config.yaml
model: "image classifier"
dataset: "crops of objects in photos (Visual Genome)"
train_examples: 123503
image_size: 40
crop_scale_min: 1
horizontal_flip: true
targets: ["object"]
num_classes: 300
arch: "nf_resnet"
norm: "none_scaled_ws"
activation: "relu"
depths: [2, 3, 3]
kernel_size: 3
stem: "deep"
avg_pool_shortcut: false
widths: [80, 128, 240]
residual_scale: 0.2
label_smoothing: 0.1
loss: "cross_entropy"
init: "xavier_uniform"
residual_init: "scaled_by_depth"
optimizer: "adamw"
lr: 0.0014
beta1: 0.95
beta2: 0.98
eps: 1e-06
steps: 21300
batch_size: 384
epochs: 66.2
lr_schedule: "cosine"
final_lr_fraction: 0.1
warmup_steps: 2130
weight_decay: 0.3
Rows from block 3 of a small image classifier, named by matrix and row number. Rows with one number belong to one channel. Each number is 500 + 50 x the weight over its row's rms, rounded and kept within 0 to 999. All counts start at 0. Numbers have three digits each.
After each channel's rows are labels from the 100 images, of 14848, where the channel reaches its highest value: "place" is the part of the image that holds the peak. Only what is clearly more common there than usual is listed. The data: crops of objects in photos (Visual Genome).
# convs0: first 3x3 conv (model.blocks.3.convs.0.weight, 128x128x3x3, standardized in use, each kernel summed), inputs 0-63
# convs1: second 3x3 conv (model.blocks.3.convs.1.weight, 128x128x3x3, standardized in use, transposed, each kernel summed), outputs 0-63

convs0.26:560494449530472445566465433468451453506507449536546465494459454525466486476466510467467478437404473526544484511524573448473555414529550434546573537605465455480537495443465540623491543499614488
convs1.26:477454505509553501546465511571417537480455465469501524531435542559494559495454526479533503575491510529522418552519502428464469538523388481569573447548528536434606499536507577485413540459531527
place: bottom centre

convs0.87:568394513441534474598477477520462516542496473583521428567530435562493443572470504459495525500440400510521519473482578521517493399543463516566509538498495546464514481560513580530466563462525470
convs1.87:422409491558434520525440529409493470559561523497451542544448574508460508484516453501584533462464429516543439428451466442520489356425545474495529514491506431547523403548481539522484536458416546
place: top right

convs0.37:541487542504495459557489515540464605394483435559514491512488579520494537490415522435530466491399532534430470501515481435491508438448570538516524535553498414478518494503464524480464444508500584
convs1.37:472509521507479571454414500494500479469574411513478428540479475477503492482507526581512363540444607491545474542466394471537507502503444416497417391532477543495476444421574526469546537629420523
place: centre

convs0.108:491466389519495471479524557464480620563516481424587482527493447455487516501472497503410478491493528482517530478431530428546567520554508442629468455584449588517444545544519430495556612457551527
convs1.108:478458516544565565529425551488465415550392509550478592506486543559380490586569574510479461527438510528498509535521563462488574579465507504474536585493423508503565575546567559509506611499498559
place: bottom centre

convs0.94:503485511563365543559463397585465463519475490414594494538504492442534445429446571586516587574378507453511467559483445544405512466499537547556473524511476497535544615519523554471473462566516533
convs1.94:518467461509580516545505502536437551523488488492603576496504521510626532542445476584481523496507525478495575457463517575514544482517497461615478638463518523509475515483537496471434483434492489
place: top centre

convs0.96:473495476546470464484457450543466429556511485512530477523437504508466437435507478422467457538459544475518526490520496460484572486457466478483538546453481550485595524515505548433444463565470513
convs1.96:461563493665500466599525529489617528516542461548504556498388556428468455436482585533446502511510497579572512466526556474549558580449517414551561549541412517453526495556476463513426499585503524
place: top centre

convs0.28:467512479465457524543473485483362537436545359562537550554472438487462457508511501479536558489387471553379544499429463413367448501531478501543567531474481493576529420509571531468402582499492516
convs1.28:396454509468425476501519548490467468505512500418498449440609489463450563603537467494577454464453539436484457524393457468493458517624511513432495438487498542477491530471472530472560490472434537
place: centre

convs0.98:560565592547554477470426436544448482428462508510521492506515575374483485481435508458436513504473453538555464548492507485581467386587450395437360512550513503562443510510528557511511596601498563
convs1.98:456401505411434545441537479608443494493515564539449416459456530529492583460488531463529526578563550506440522428538474456475485509435541474445596524432520457431496416532421469559472427417487490
place: bottom centre

convs0.69:480497580448474503480390434501458498482368483561527458521513583516529525472429545353480481521465461486503500524545526453521570448521514539478491541538475526549487460606407547450337541484505557
convs1.69:439535528490462455476398503482449635536523522461447490396613453431553435408472478556529535431507505473548488632512525461470475535545493573515510478586508515523460548518550571433579506561509390
place: middle left

convs0.13:458550509488522469556513499515503418532486502520432599461469534429506499497450522478549444539431504524573511555512505432575503445521473460532376496567517527485395527474609562437492534512507502
convs1.13:436522456456518514516470547558448533436478505456514504438526576558421426452533538445505473548523466547489492543496429383474469569461413582572490528454482590504553499525561513472382497458446471
place: bottom centre

convs0.74:481555496481413469489530467501377592470378399530534474520476471422472441535439474455525542436488385612477565537601508547530528497601566464558508534490468497513492479477487430492449494499489527
convs1.74:531491492602544518552525544337509510497494506527476477511499503480453528461487506513597513505444430489574520508511423421462542417570551602558515516542471417511462406462427419494522569457591477
place: centre

convs0.73:566466562432457515518430521462405491515471447455518514455488489501508547505513466450557595607465493504514519562405461538467541454557493524555441544520518472472588481414579491448463486571478452
convs1.73:631384568539538411519612434473510470434560563521497505452528544469523547490576529429460490497472447512577541489479519512484567586454497441441472570484518500513420476485506535571498521487445463
place: top centre

convs0.40:476521488459482481423532493529446501525350457523545535528486522469553554451434475498503563564486497510447506523488499450428521428515504455590493547472521429496552476551392506580464474490612533
convs1.40:544457485452476494546499520393497477485405494480497519407547484535525583531525503546442572562543511510508495540584404397567509545655568537492492388440470454533447578483504590477519492473436428
place: centre

convs0.48:556551546507545557557398405478429485535486450480539548526527466486598510526485503460564478520425515456507563554463459518520547493392509529512466542574491489491540633534415545453573460462557441
convs1.48:563495472491515538526529416533482441496579488528545484467423479540612518528475443510498538538480573482538444500445521439575521558489492520468567453576449464595563461460462553525489475606522546
place: bottom centre

convs0.126:514527377490491445529558530447463488558501352525518545494552450477503577544418508534472434547454454532486440561501451467495490428502515358489390525555526420502544446483478560532508576498457495
convs1.126:556476602463539510519458507550515583420507402520436567534574521535483469579568571431492457530447460488593532487584587532538558492513546474533592618589465451514505543543464514429513551421442489
place: bottom centre

convs0.18:521519495484452485505568467486485522513401422573493500541495494479479521483487544516482484552425499518434603505448475338398442549575536505592529467463436578478428422568461473517483465436551552
convs1.18:469476485526538532490486522558467413494526484393389529447458452428425581550557478539565467472458504501459548519449544378513494553524501544517409501453467445470475557503530548523537488516474479
place: centre

convs0.71:503527582435534544580489478466504520444559464476528508456471508454435421497461455558459563590437479568452533543652522506495496458487443465622422446568476438468582493487515419451481465548421448
convs1.71:490551609565519522510480445479510511563437426524533544528507558475444460532475482605594482463408470546477456476473530531431452444501553511528482507465396398572541535444539497556469549483513533
place: middle right

convs0.36:514466389310490493515535501442513458448485416557494519510512533476429493478508489508507511503477461552397486496506489423470455480525468454500447463525509447545500351478546533432528558527503545
convs1.36:458492475452576519489478645447499454516498571496544495582488611499435495472538483487516448525478535433432552469377464405501507545509532491482500581550551527450477506565401402491515546511500487
place: centre

convs0.99:449539541446463545529586466575449503568534442568523600495421511409527463459487499394490557499431448541436486552449460483504453493553460625486576493521473484524572517480511524493435391496418486
convs1.99:614508545589357469546502431539456450469534532524459504506470537465459509477349590495438547582477594481458513500392514449542556466593575500525481526453515477593440522422450408505452449501552479
place: top centre

convs0.11:504554453566552551557509455540382399487418538507472541564421434492523580467445507455552448482544535520564549598461574535557545528501536510426521500414563535444462502423465533469448568579460507
convs1.11:530573469519580436547595600516532489500465483529465440518573535525433607441552509348459475517443453474556534406375506515445551534467527506456495439510486560480506497487472516487524434540541540
place: bottom centre

convs0.63:531497404489519513579376526518472461537461512498490512544495538523355544456414552375559563528486459407520470446542566492534489415585558477473487570556383558529487500536536569551449468481496460
convs1.63:484493466456535408430458510552490521545495534460499479465528442452473458460494520428533568536466429483428487447503485514461472317504443473501449566585431508518496499591538530488504475620543563
place: bottom centre

convs0.118:425359591458504533558531493530450402503547450556604437463370492488414503464508501492443487533504558593492512507458483523535538491612482448487589465484389485548500500504543599414488580540446439
convs1.118:590485517508444495540606448504451460514477528508537442480448422505493508488414485450449506581545602531494411506456438467580545592596503528426474487509538515513453466435452514507496507480541502
place: top centre

convs0.85:496451471506480542537547473430435550476420474553553443488447503629548441503471477488491448586430459511552565572482528466546566477566459459516368376496433566447478540519548548524428487507574529
convs1.85:536465452465448413532549508425461448449493520442427500447516489628531423509461484435541436526493501550503529452476511565505368550531537481449595472508464585417512478486509556499426513519495613
place: centre

convs0.92:520574513479476499585553472453427562447478464459512499460533467516671446481434537461518436479464443534538378539521489553535585469510436494448532503632511589448456492542453460498437500531441530
convs1.92:486468501482543493412529487471479533551461591542481516549585522578540499467499476537555515513351470523491547474532433564519535548486521588454496558532492605428445512513472526461553539447491505
place: bottom centre

convs0.51:565443466517523583545486477490505474467575477494556432461487475512450544495470513554568461396420511561523538469432476522551508460488502503574564522475505369488485521558588491458491426475474499
convs1.51:472525397582445538624603606412603545477563560427500508562507516483511573415542536475614570464610509508529519484485556582579478516466450496452477521490538462656521448567485454530478521522528486
place: middle right

convs0.9:502478480564377568522499405507388570523475441476492459527466467454603492409451538546537460562417525516531520537534471509547566398563538432601494559586477514534640544506481446444364501503472423
convs1.9:514616496519514521427457525395522459574402555500556485457404552462467499491562445536448466431445442546496546529413491416458483516502505458460484479528474435395514496552466417580543496516526606
place: middle right; bottom right

convs0.78:460559579573485557565517411521401457456410429505493513572534535419584523500496529504518532518384508536557553544526495558579513427511503546534525526476471435457576395530472541482530501478485441
convs1.78:457525577571527608545489461458563527567462602522564544510458566523468516487540442530452534530512562530525496515506485564560543512582513506508484544572614451488535496538586498469552493564493601
place: bottom right

convs0.67:564475549525514529494474367497546404479426503503510517489513571466507489530513537487486501479442543576441529530441442488464574345513537449500479431545392482580373457520439505520492566451515611
convs1.67:491422495471520459540532630513416552451528446454523523566505463563510607528369514443534474530504469364508571449500484505512546574513520485530497448562624552551532565456481429550559502569421413
place: centre

convs0.7:553430551509455482488465467525390560501472411495523549550546460454498632447430428463508541514490462504436535579486467468505579480493497542509494460449548504460548505440469563496481460490446532
convs1.7:560569517501409454479507405541462498438546473533485482548570500469541352471468484476505426498569498524541529566489521583549513463545508526542525469510498514474623542533527464512460588606488523
place: top centre

convs0.61:559554554471450528502550486579458461508454484495504427461496508434486479525464495458512479500466477531525404573494476543497578537505428501495464470527492630473443484510539495512449556394484602
convs1.61:542470474517460507500461541461536542526497489485415584577385499553481444489489539527529536533583493557526415468523507514450565423405497474507514517520436544491407410501517618425442509460502469
place: centre

convs0.62:451421448443479501571541503512433508570483461549481439495466552533450625544448489469521490490482471577476562496518520533453534509530399580542451536521505513483558527508487529415429453593398427
convs1.62:518555457548475498565483436536565531490533558466522492600511565500538540543551511503514526600543507432504471498486608630538527475495422460512469554491498524566454572613577495574524518553609487
place: top centre

convs0.70:507546476485503406403419536492397601513487422589536452512526531426487449476453500461386510593512503459538464616449471533494548444510458416569484536465448469478468525567466601497526538514494488
convs1.70:448515434467517460527488549486472425437484432545504475485525464461418511414500510436474540444478491414519499602523485478538567489459483535527494531508536454460518477477454439518558465373490542
place: bottom centre

convs0.93:517494348429514471522521505427433520386497416488518527486546520507476442585491510372487577586502543467485560563477563425576544471587540451483411506520368537498511434477532506514570531506501465
convs1.93:496460575516439541398388452564519554498499500545471497585481537530514434544502492588380474438499431514578525511471475540529602494490502609549536465484444460465545563609522573518552570444466479
place: middle right; top right

convs0.79:500504509514487493467519486490418454489353519469515481500517421569569459461450500434494521449455465536509470562570516456490519465476430453588498446459477547495443496550470456550479487484543520
convs1.79:481504507541425522509464497387568473447426555445517460441466442570574495469556519503574480409504481460499416450440475494494404538485392514550466520457481425448473413511455446500404551478471453
place: centre

convs0.75:558497519480503544504489394507455426538487520459472487469537462519464442502553540489568496546444456459580505557504516498493525486550487501500472467580441339479549384547466486509504408664469495
convs1.75:536513408482470540544549427446537526449530579495526534448457483586541496533519537440497473563634547481465469498533516496519519543403583436451535514497558473469520491515401434509443482547506424
place: top centre

convs0.3:543517512523401566544565496501414469454517460504528572495444423495489579521491553557510401567467580588445525560536461500453473489543568432498480433530512573479502430394480593483510562575488492
convs1.3:452613543484461464444453476474409607530536490463453507432528434404512477551485426567511579528479500442495451501488481516439484475564550373453496492596452510565364480565578510433534507558513494
place: centre

convs0.111:520562507450449449435577441515464537515454491476449461499450515402482464405524577546471573520438521511454576487516429390441452478499575553616562496541404501441439453553487449522472393451541599
convs1.111:445468462514526549446431550515403415574523499426435490442445452371496512468559486502515501502499480468447494514581562412533490487501527505452426499407446450488518524460521438508515502494517435
place: middle right

convs0.2:535489472505509531433534350498527416551438526550482571448401549463449468548562556481452525466397502610460601558500399371533511398479504493506519528516338484541423460517465497514495568484545570
convs1.2:507470516492536543467468508564420500479519462467469489564587462605422514524463537428525392544554440381545506450518510457562512508471486442528486458549538507547535576461482445462590508503411409
place: middle right

convs0.120:602536597539422543502480406573522532475493505492519502555536444461463490439420579505577448486509498443540545558507504492548436381531604463449453495591504512515472544500515569510446536488501501
convs1.120:451541536474429488562495497554513541530494494448521447461548479439507440507480403526508491414577519512561436452504522464489408504511484436565493505592531525532572471591474460507502537540466419
place: bottom right

convs0.112:508523474470447564532583514442404505446459369553514502503487465551521457561459519514497574504438440569435560505544522446427477518453467455585556510467412503528469478535450459491408524485548513
convs1.112:482474514494485518584539502502542482459496454349421480414523494576497491448488502515574491426492500444470423438474477494494426555507515621556484526443403410508518541500502526493445485403467432
place: centre

convs0.50:435480535427437573551502460594481499490555485505479523580527469490546484499502449520446539528449480473478535529473505462556543412472453498593439490434504449469564558595508572442509571515494477
convs1.50:567497458517492614522503490404447480464512534572558550475434544540512532442586533537509572542480538572543502605490505482544467438374504473499567613472435461566502432485427503533451501543547526
place: bottom centre

convs0.32:497457522435405522535444472445460503515497455441488582492480513406541535474518529541607473579445456526485494588480512407471469477451602549594527588529496529565557510469493552468526511453478446
convs1.32:496506568496548574494481391571439510558491472468528524573432474507613485475455482516557467505475505452606501542423488459524435458465470478546539526600544559471556507504464524529573444504496516
place: top right

convs0.91:515637512471504545572463465447513514475562413480514479455530497515595424499517509541541514501374494526486517529531485407443530362573514470465455545437512544523505499514575524403508565631520571
convs1.91:498481460530517470475435472492421511473462478517443409485485481445419456398517541488604509565417568427448532501520474490493496440548508456555479463419442550521454480477503458546466493408556483
place: top centre

convs0.24:570536534485482586648522427499517530493524528485541489531482511396405543491521487429510453478420491490476516562510527496524504415539575457503532440546511509500468525488543567428491556502464535
convs1.24:511575508528484546435489363441541451508492444533514509496440462423470483506462527472551579521568553518406504475474439553549492468547511508515539487418399399573537511540534348487513540465470475
place: bottom centre

convs0.34:554572579457483507553492469507443504498484469526533501463422511490452496493462482494516583516498485648512544546353496438508472458487527568562496548568428443484534535500502457543490529461505534
convs1.34:540556518438490549511519413465466474519401526521535498512379489560450466556456522523502493507509483541489498466486515516426541332479467531516540484469419463577532526508544511566414457406633531
place: bottom centre

convs0.15:439526507567504485494546483615472434462433460470507446424532474506530417462432564559491491436448477512529533582465481504583555494525428504504505498507480550480389551381546442510500445516467580
convs1.15:561527495556553557408484524476534583522564629534545492543550436503550489451426501555490542587566471519448486530484518516502477473517521522536568555488521491538486560536524544530508551478541476
place: middle left; bottom left

convs0.113:594459489453458499432431483469456495515429519607575501537526528511572506409436480452465445652436474493448426587580518487490590430477528484570564480584420553514521479423466529506489601448437513
convs1.113:479501529550431405480475452474444542544537499531450496479533558468549391375426442518469471425502534532434463579532457400482476504506391556517471527518479409493415486560499587471549497529446468
place: top right