python train.py --model="image classifier" --image_size=40 --norm="none_scaled_ws" --beta1=0.95 --beta2=0.98 --batch_size=384 --lr_schedule="cosine"
Rows from block 2, named by matrix and row number. Rows with one number belong to one channel. Each number is 128 + 32 x the weight over its row's rms, rounded and kept within 0 to 255. All counts start at 0. Numbers have three digits each. After the name is the row's rms in percent of the matrix's.
# convs0: first 3x3 conv, stride 2 (model.blocks.2.convs.0.weight, 128x80x3x3, standardized in use), inputs 60-79, a 3x3 kernel for each
# convs1: second 3x3 conv (model.blocks.2.convs.1.weight, 128x128x3x3, standardized in use, transposed), outputs 66-87, a 3x3 kernel for each
convs0.0 099:140127140163137151140127136091117111147137159108061114148124154081117099068050106155160166127127136059075089153112154108088127139117129157179143165181152153175165168170131126138122151164136133129127116134127150131139129110103135149119096077074155158134161157151160153127106113103217193220136122146115111093099113105211213205113124121104119105146170150114132135146133144117119120149148158203182189137130132127132128142149146110108097077071074077073088147117119153164153159173165160147148133114123144135138150142138156170159118121128098097107
convs1.0 101:146146117112132089086099080152160112174209144096130100110112118138155146132142129097092095127125124103080073150139147127129145126119106170142182168144180182171165161177148122121108124149105107082088124107111213192187151142118160170154130134119134113101147122126168108168116123079130120153123112136141139138091046070113089103144163152133109140139103124131150125065075079121122129123148119198181187130131124153148129189223153145177113114099093137129133106115089139124131114110114167165170116093110167172156177097155166182152064062075134117145098113086151190168151161126150162142171187165126147113
convs0.1 099:111149119111118098095108095126136128141147158166161164083091102142104125123185119100125096205225217124120124106072093068090047124113121108083090147135132174168168089107074147150151150142154150165148170173158111110129138128129100110098095044070136138126159130152164170176071093074095105097176154188194179152172139137146131127106088100074087106158168160117104125133108116120114094110075083086063072142138143094106125180141145167186154181159177134114133141109126151139131123079098174159155152127146119134126111143143134133106120118114143143141
convs1.1 106:101100062104115132112159117149180157154115141106132107172173193136157130104102080087059133164186134134163128106146157124094110051094066175138160141148119160121108113103103162153137121137153111065087149171138176144147150137134156132147104112152143166137160122168085099065099096129094105119064018127157141135134102101086095097116140117112149124152178141101129134109142109147133141117102117132163133191153157194195198134162117121084145177131147155149140083076081061088097099112099124149129220209167147210161167205130112093130163175160153130131157159150176194191123162111121130106113085083146133144
convs0.2 098:125098140105101082079092089095110095142165113137147144183135140144133108149139141139149185191165180122130129098126098092139171077087137113120102148138142163176129115108149127150147081079135118096108067079100117119153107166102146167170123088116081094149120139173121155175130134101118134165076109165121113116112079107140115137103136174114111158138180171131145138147106141108137154129129101090117135107107112077174203130162218117172181108118089111122063165129105130126114098141106087091122109075132111083131147056110087080085098094113135110108
convs1.2 093:144156144195149167130184124161160183213164133124090079148172187184097167116118104123132160163116182143135146146121130126133107090092137163163144186153142109143112092134152105119162129133128122144153158152161137191168177074119168110153160099101095139123123109104089117114157140127100130092111115083118115125117110078089080090083076120086089140097047104141108135151088061158126125183174151158208165157153156072065080115091141074098080107124127179161131136148149081085133095158135152157148172130134121130068146104123083123097080083047095088128160109131168157145107089097135130131160125152136142119
convs0.3 100:088094103164167191146176171095117085113130132082108072168103143127113077085145119183188182138121111089083061155149157080119101095104137158152119136134121180127153153157158115151136110084111149155148141172148074068074121118106109133135154111140124130123120131092123138147141135189133132142206186207155138127102106121112095123138150141120087122155144136125123120107107112140142162092094076128128143087120118142135174106117126085077089142168137107080100112065109177164185133145182151146151133122156116102130085091115136114118095090117106092117
convs1.3 097:119150110169171116104090085101121132165193142103108138106090128124143114098077097157143141078095106142124105090125144138145150063097091084077113116109136141139128122125152139101105083103105072108081130143127110097119154147160087123108095105095155138167147116160133134114191175164149134138093126102110092130091133120089064109144123128190130137108104091165167157136124121123148141060093056149175174098098099152171138104152103132140092108130158149175148134166131092067092124103122126129171132133125100090123206179171129128143151144166133149160124143108140149148095150132144202155136173108140129135
convs0.4 097:156143136115108075082083081077099125118147136131134150165113180131114081154133123110154112127145155103127127110132065115160096153155137081133097104116113144160139130109141113085107176140134080071078089079100095104113132145127162202209154169217125100149156111181145131149067111104108087089107113091132148100134140139174181175157159193154158211156128164092073068155128140130153112122087090137128152137150189166160170139126122133143143142143115137146113131096120137112136091060072059037041163120148125118134106123148116125123095072096075077084
convs1.4 095:169160138155141118096093099143126134174173147134119119132113119131102115125124132124113137090118130132151178182155159180244170120131133152112106146141139096091101190175141175121145161115135113179139114160122129134161120168104102140121081092155137125111171157151146182116147198144118192184084103108121104142114117166129146122077065071053090074084092087136116126166167130173159124137155125079107081131139118099076077094092095151140125135157080195204154109124155114166095123130160118169132146120143116087131126187137141118113092030053097085060181156138201203177111122136186103160163103157138118154
convs0.5 102:127134123121126090106141114130138126147182132101141103072088063073130076093086117111107107093091080164149141070129111102069095114104115100131123192171190159165167128120138156142150166137148190146168165151153121087097118095109147152136101124144103118137131102122118119132073073091167131152092074083101093094108128131134101125160159156141113139086101075111139138131141141118145113111129124111118127151143179160158155117099131131136124130130093127120088130092112180173196153167153127115136162163160180193193168174162122132145106109118122120109
convs1.5 097:017042026096110108147123102118136101124121112092059064158147135154169122142147111156121101157117110148135116114122086107110083091096089111072058109108133118115116161161174170148130149139107131130114098076058088051065145141079109084089134130132103088124135105106126110142106100089112074090083088090109096060128157088125138125136116109115120127179189156098118139109095135147175175106098088106110136098093117168169142165165129096106091162151151149158132118144124165147152153143149133123123164104164132126134162166213087088115086067094092121126114110096089119081106091055096153138168237166097124104
convs0.6 099:128132122093131103127157111111109100151115122119066105137087117077090067065054076086105092085081096111139148066113102085078081095074064166234172158222162133158134112162093143123125137165111132124134150128137135111117130116099098150098139115137152151137151147133139128115147157154155163176108094091144148149198187191182172181151169155113096114112082078109113105118111117120116105180203184126146111145176168140141143129128107152167131137123129155172164168166174160146147154124141144120117139109113147150130127122123123093109069048045057030050
convs1.6 096:075068068111127103089094089139150089147177135098119066097095117108149095128135114078103124123102123094119076107089069088108097121104150065057081086084104129085136169199180181180143173146155109136114102101100140103107141190124131127123097104104124087131155106125116108126093115090095105120088123108153140175149117164171137169123167136160169174164131150127118117090101119113139125110106096091082095124108120119140087181196137149169133140104108118105120085107106168159136145114123119124116098072101190136155144108107126138125131159137120150131155163144168196149142174138152168150172202170190192193
convs0.7 101:127092124155117125158137127134161126135129113133145096114134129158077084150133123153145152129088091145147124147116114188130141141160136144145155080095091140146141134082079175117129106088080100085115124114136086128111149100101182172136123199175117139145078109124140115156148134120147108111136120083120107099113129109100113112145155170108098144089102113124104091139135122131099137116077111144144140179152128148171158182166177107108117155143129106129114130180097144132102174124153170166155145168181162109146122122135091120132096103132136136160
convs1.7 099:135131103120094119128160136104121126135161097112122090162147146204129190114133095165146135160117184102114101178115158171141159132094096154172125129167119101092111127142129131108114167143145162164154154148165077136110113148143133163118119109093101120105105135156107122110138144151111108140102120138149159131199148146168146110116137080187153072138142081150153121131204145114145168117160124103124152089108085143120125132116163134112137125136088230216192104123111129090121163109134149108071080067089104096112098130150092106053135117127123160147094111076099043069144125105120125131114090112120126089
convs0.8 100:065092121096119131132093133125135094156157152126136103122081089094100080092134076154125167149153144157157156120113154109101120134109137135162111108140104166158161155136154153138151135090121128124100173183159087066075107133102148150136129121111140122126119108113118108129128140127101080085119115131121097103074084058073072098118121130117107149105093128146164165141190154132130140149123112140101099094076082139120111182117110083120074121126124110133113134127125124134139158162179120118129110129127128107121130104104116139129058088098076090120
convs1.8 101:197147173122128102144143102135108098150126126108165124122142115122110158120131120094076098131137109175138128108074137125100136168098112123112127085098085051051038095130130130093121137152115057084064127108121134162134100080070104114101081100114092106111099099142151172180137100133114106134144174188152127126156128135112097130193156144200122147110096117106094090102085067109126131041091056060116112085097105162121169132131163134091133080079090150140148192204150106084103119077167122121132133160139097113126131108139096108103131166152107142143026054053074059063102112113147151136106147089110120086
convs0.9 100:137144136102081090111104111117116118156185179164181175124167172140129098158097087148150148111135129102118095068087086144105109126122118199186210094097091076073080090093080145130140133121134126115103093080081122132105156119143125145109098114105131139129100118094115091087071088081201196198162157181125124150142128139132109106179202195102157161098141097092081077096087089136159143101114131175201206219206179155145142128101086093093099094091094141124111108124147072072072101091095164168174126104123158178142130124137132127130126127124098111113
convs1.9 109:142114122098080090152145119099110104126144088101119102165140152172137155145117146138133113102128105082103093139161156129156160150158175158168123191186162154155171147154160151150103103077081129161144125123102134156119126144126097104059121104138082099106096086062145121148149134147135129139115116144098106125143164133143142135146111142098097113140121153150153137176173182143176158169157193172188146100093113174155145106134124155138159126129151218233207127144104161127158171218183167163161108132088108137110093121148136123130115112132099088130149160131132147142170168159125153127084047070057071053
convs0.10 098:135148118099122102137162155145127129138105106116101093090069048061092039084077083116106124196145186146141159099087117114078099106093097130184164150192182156149145130168114148152157189218186112085096116130106105090083117092111103097099129110143132126140105098104141139111161159175080066102101089104203209197211209199185182181100111099139082094170168137119122099130121108101100095123102161126126170107121149122109117118148112122157128174176184135169162140119151165135142115091103160166166143151132143154139098097097067059044082046041100069071
convs1.10 095:065085093109120116092101107133170127148161112133136110123154139087157089127129113105096150087104108121121092111097077077086071129113121087101119090110133149111176147166142184175165171138151119126126115117148141134153161188098125152110150125148122108171148131174147153137081090124117121151066091089129140135141153163145146141125128109145186137101118074086092116087101112109119133106133073149146121155115140143167114131140102102132095147142135131129159113100121095073101099094103156116113075081069139119132111105114067075123141121163126144137164174176094156104144196172143176130197208168161148151
convs0.11 101:122096160122120112122130147124157146122121108123131125161028117169134145134134161087107110119116144119153120145176175145171176138151156116072119122110102117137121068140091153210186153121165160154159116123139054053111107121106118089137094102128122119099122127114117150133117151126125141111136117119083099127093110139074112124139123106056043063121084146150135151137143161102113153137091115088128162112177171125107136125131138157210195151163153175102149160127137165193196145169145109113123152130133159165153137154152081085071089073098128112107
convs1.11 105:155132164124164104082100117114122128133104082078090096158163194107148139124134137181146138166128126153191140186194147115118119194176188143135132177160160134138120080070137111140172092147132099124127132127162101145101146132162115130130132118083145154109190187187165165191158128152119105121106126094145198114164092148162126158125174119171074129135156142113152085175109124170147128115178121172164135128150113063084082042094122123122126134088175195130152118128090128100178087125161138122150138106168116111164149104128151147149187204212143206140180175187133094121167135166106170120101120087131149127
convs0.12 101:148091092102102060198186180126187115151150128128148090093106065152097103163130115048032083094088057141119102146094100136132122103118166092126124089111116125140165189139136141125150136096131120088119134117120132153120139136143173162120130173113129126155083081133106072123125099124127076103152150146118101118089110118093093117126183186130121132087072079183180137195158175170126163099083122134145129152130125144138141206151147138125145109127151113152155120178109174160154108070125099120143183177157193120127133115127096120113092103106103092100
convs1.12 098:120101110153123104170139155135123182148118146140103130176187166187114163140194135105121093162139137122127128162086162162110112151118114184136156139231099089068050123128140119118152146115169096140137073112079077141066152114116118105066147105113105094089112148125130115118166164116165132128134153106093145100149117127159178176199142171227115159102146110143133181128135154127131171128147080100172104127079128157086176140083155135063118063084051161151118138178129146107118155136146114138075069118094108126105106141127117134122179177149127184147112114085105108089114092107135146157110093133102118100
convs0.13 100:097104116124145106128134137164149199126119145127155161126111112092134134136131154133112155133144176157185165097154114133110143156135139129115136124098082108128131172177156107103118128114127084055105114132142122170193100138181130121136151164138116130152118112130117085113120117108158154127140124130106098091141146169084070098103117131103092127073074100147115145152148184165168159212228208114113099211195175104093095074075066063081110101084106136137144139120090043054053097120092161165191162179151145166156160167135111108119146119111131132131
convs1.13 103:146116094121101113149150131149124082104152100161153135121133105120143134161143166160135203112144143069101094116099142130122136087111135159099107163114089133138140112110166136212109143132144183201173147145148131110110138127174126159137128114135112146091136124106113122112140125123165124103153143110076118102116169142118177157058125106135124151142170184138116136218171184148161174095097119104120122107160106123199135141177149133147157083092107102116139079103114127154125183168157135156092134162150138083108094064076105144109158112135154134158156183146169165139134112094108129124084109130066118094
convs0.14 102:098098118106114117140133142160170181125168170163187185120109147108091087133117090187191142165161124121106090152132158128143149115118128086085087124127112141121120139122103156102094139116131079072055069078099153154136137153140137180130109114105152101134148132139127129141175139152121140110163156152117089110101094083131091147173159185146158163110119131112140130086101119128125142172157138161123111123060074127138116091108076079061081139101135139132157154142175173146155179175181145144153149116146141103112148132113128112124132146125155154130
convs1.14 095:126153137101133108156139146117135113128137104137197158171191158141133147126121105176127103183112143169190152107080123135100163070078057088135109107149155145150201116100146152144139161116109128104155081120132121138074109115096128151118109119104134149171157117133142109112093136129129094181140140156123141120111096099171149106160129119162128125164109112151110155108099116137090142055091125127156143143206159187151118127154156090093136109110110137155123157166137140092142100097149107113122124151122137154135117169186128159163084082070148075153120158146138163117151204150147114101136105121062126096
convs0.15 102:136138139166161131135117118141146145163147135135104115141125118181154126100146144163169159093078124165127157140118123133186180101143151133128135185208168183146185062058078175188166109109129159175151136128145100092106163176142094102078084065103099077082086133098108132112085109117146150139136156145119105097117125158150129181118134126087069093103101137147151167127101151144124152109131126076113120112136093172161188063080066085066083150192119141097104110073106198173198107102114081074085114124125099113126099110113130152154111128140134124119
convs1.15 107:091115128195141200147105188133153150163159160088102094126121148094137088106143079107122152139117131120139126153165167137093129140129159098104128134157158133149152153115178110128095103125095085156121128132116129104120175130149149145157139138084120073102147169167148102155141164132134117165141122118161157151152158155133103117158152134162119140137099109136184156148173115102156074154173179151082164104055115135153142090132061150140150111060101135158150216183185136112133115163132177113173087086065100133095149157120141128115125182137126135160105144108102120150091069092134095152096105064144126145
convs0.16 100:129101144118136083168195174172145141168133135127130130143094123141148131115076123113116094121106098085066061141131119162110161103094143118081120132137152151151166168188137179164136125120136133105117115079094133140149146120101142148129127123121152116115129070095119104096143152112118100071183212168076071082101099101090103097136117106117072076083075081174162155176173157134102144127096114161138132135131174134122114141152139139136135104152152103135122143170129153156167144140155148140156144142102195127126173140130113108112135153149173163179
convs1.16 100:135163132181174146133119124148133186126109151125110129095137125101126142132144136201223181190165158162187172132134151138104125150053103171152126166191124115106104092114133112142169083060133111133094130093127088123068121153112106101090135144120170168171235201155148091091137115100139125140125120120133141201105078156132074143103092118173118125110131081085073104103114126103087133134161134140155162175205209142168133114137150076116079059018074109091090136156131096085131131154175102176150126123116136120106164106131096152122157217164116153130137123126074080091128082116166145112078145115167185142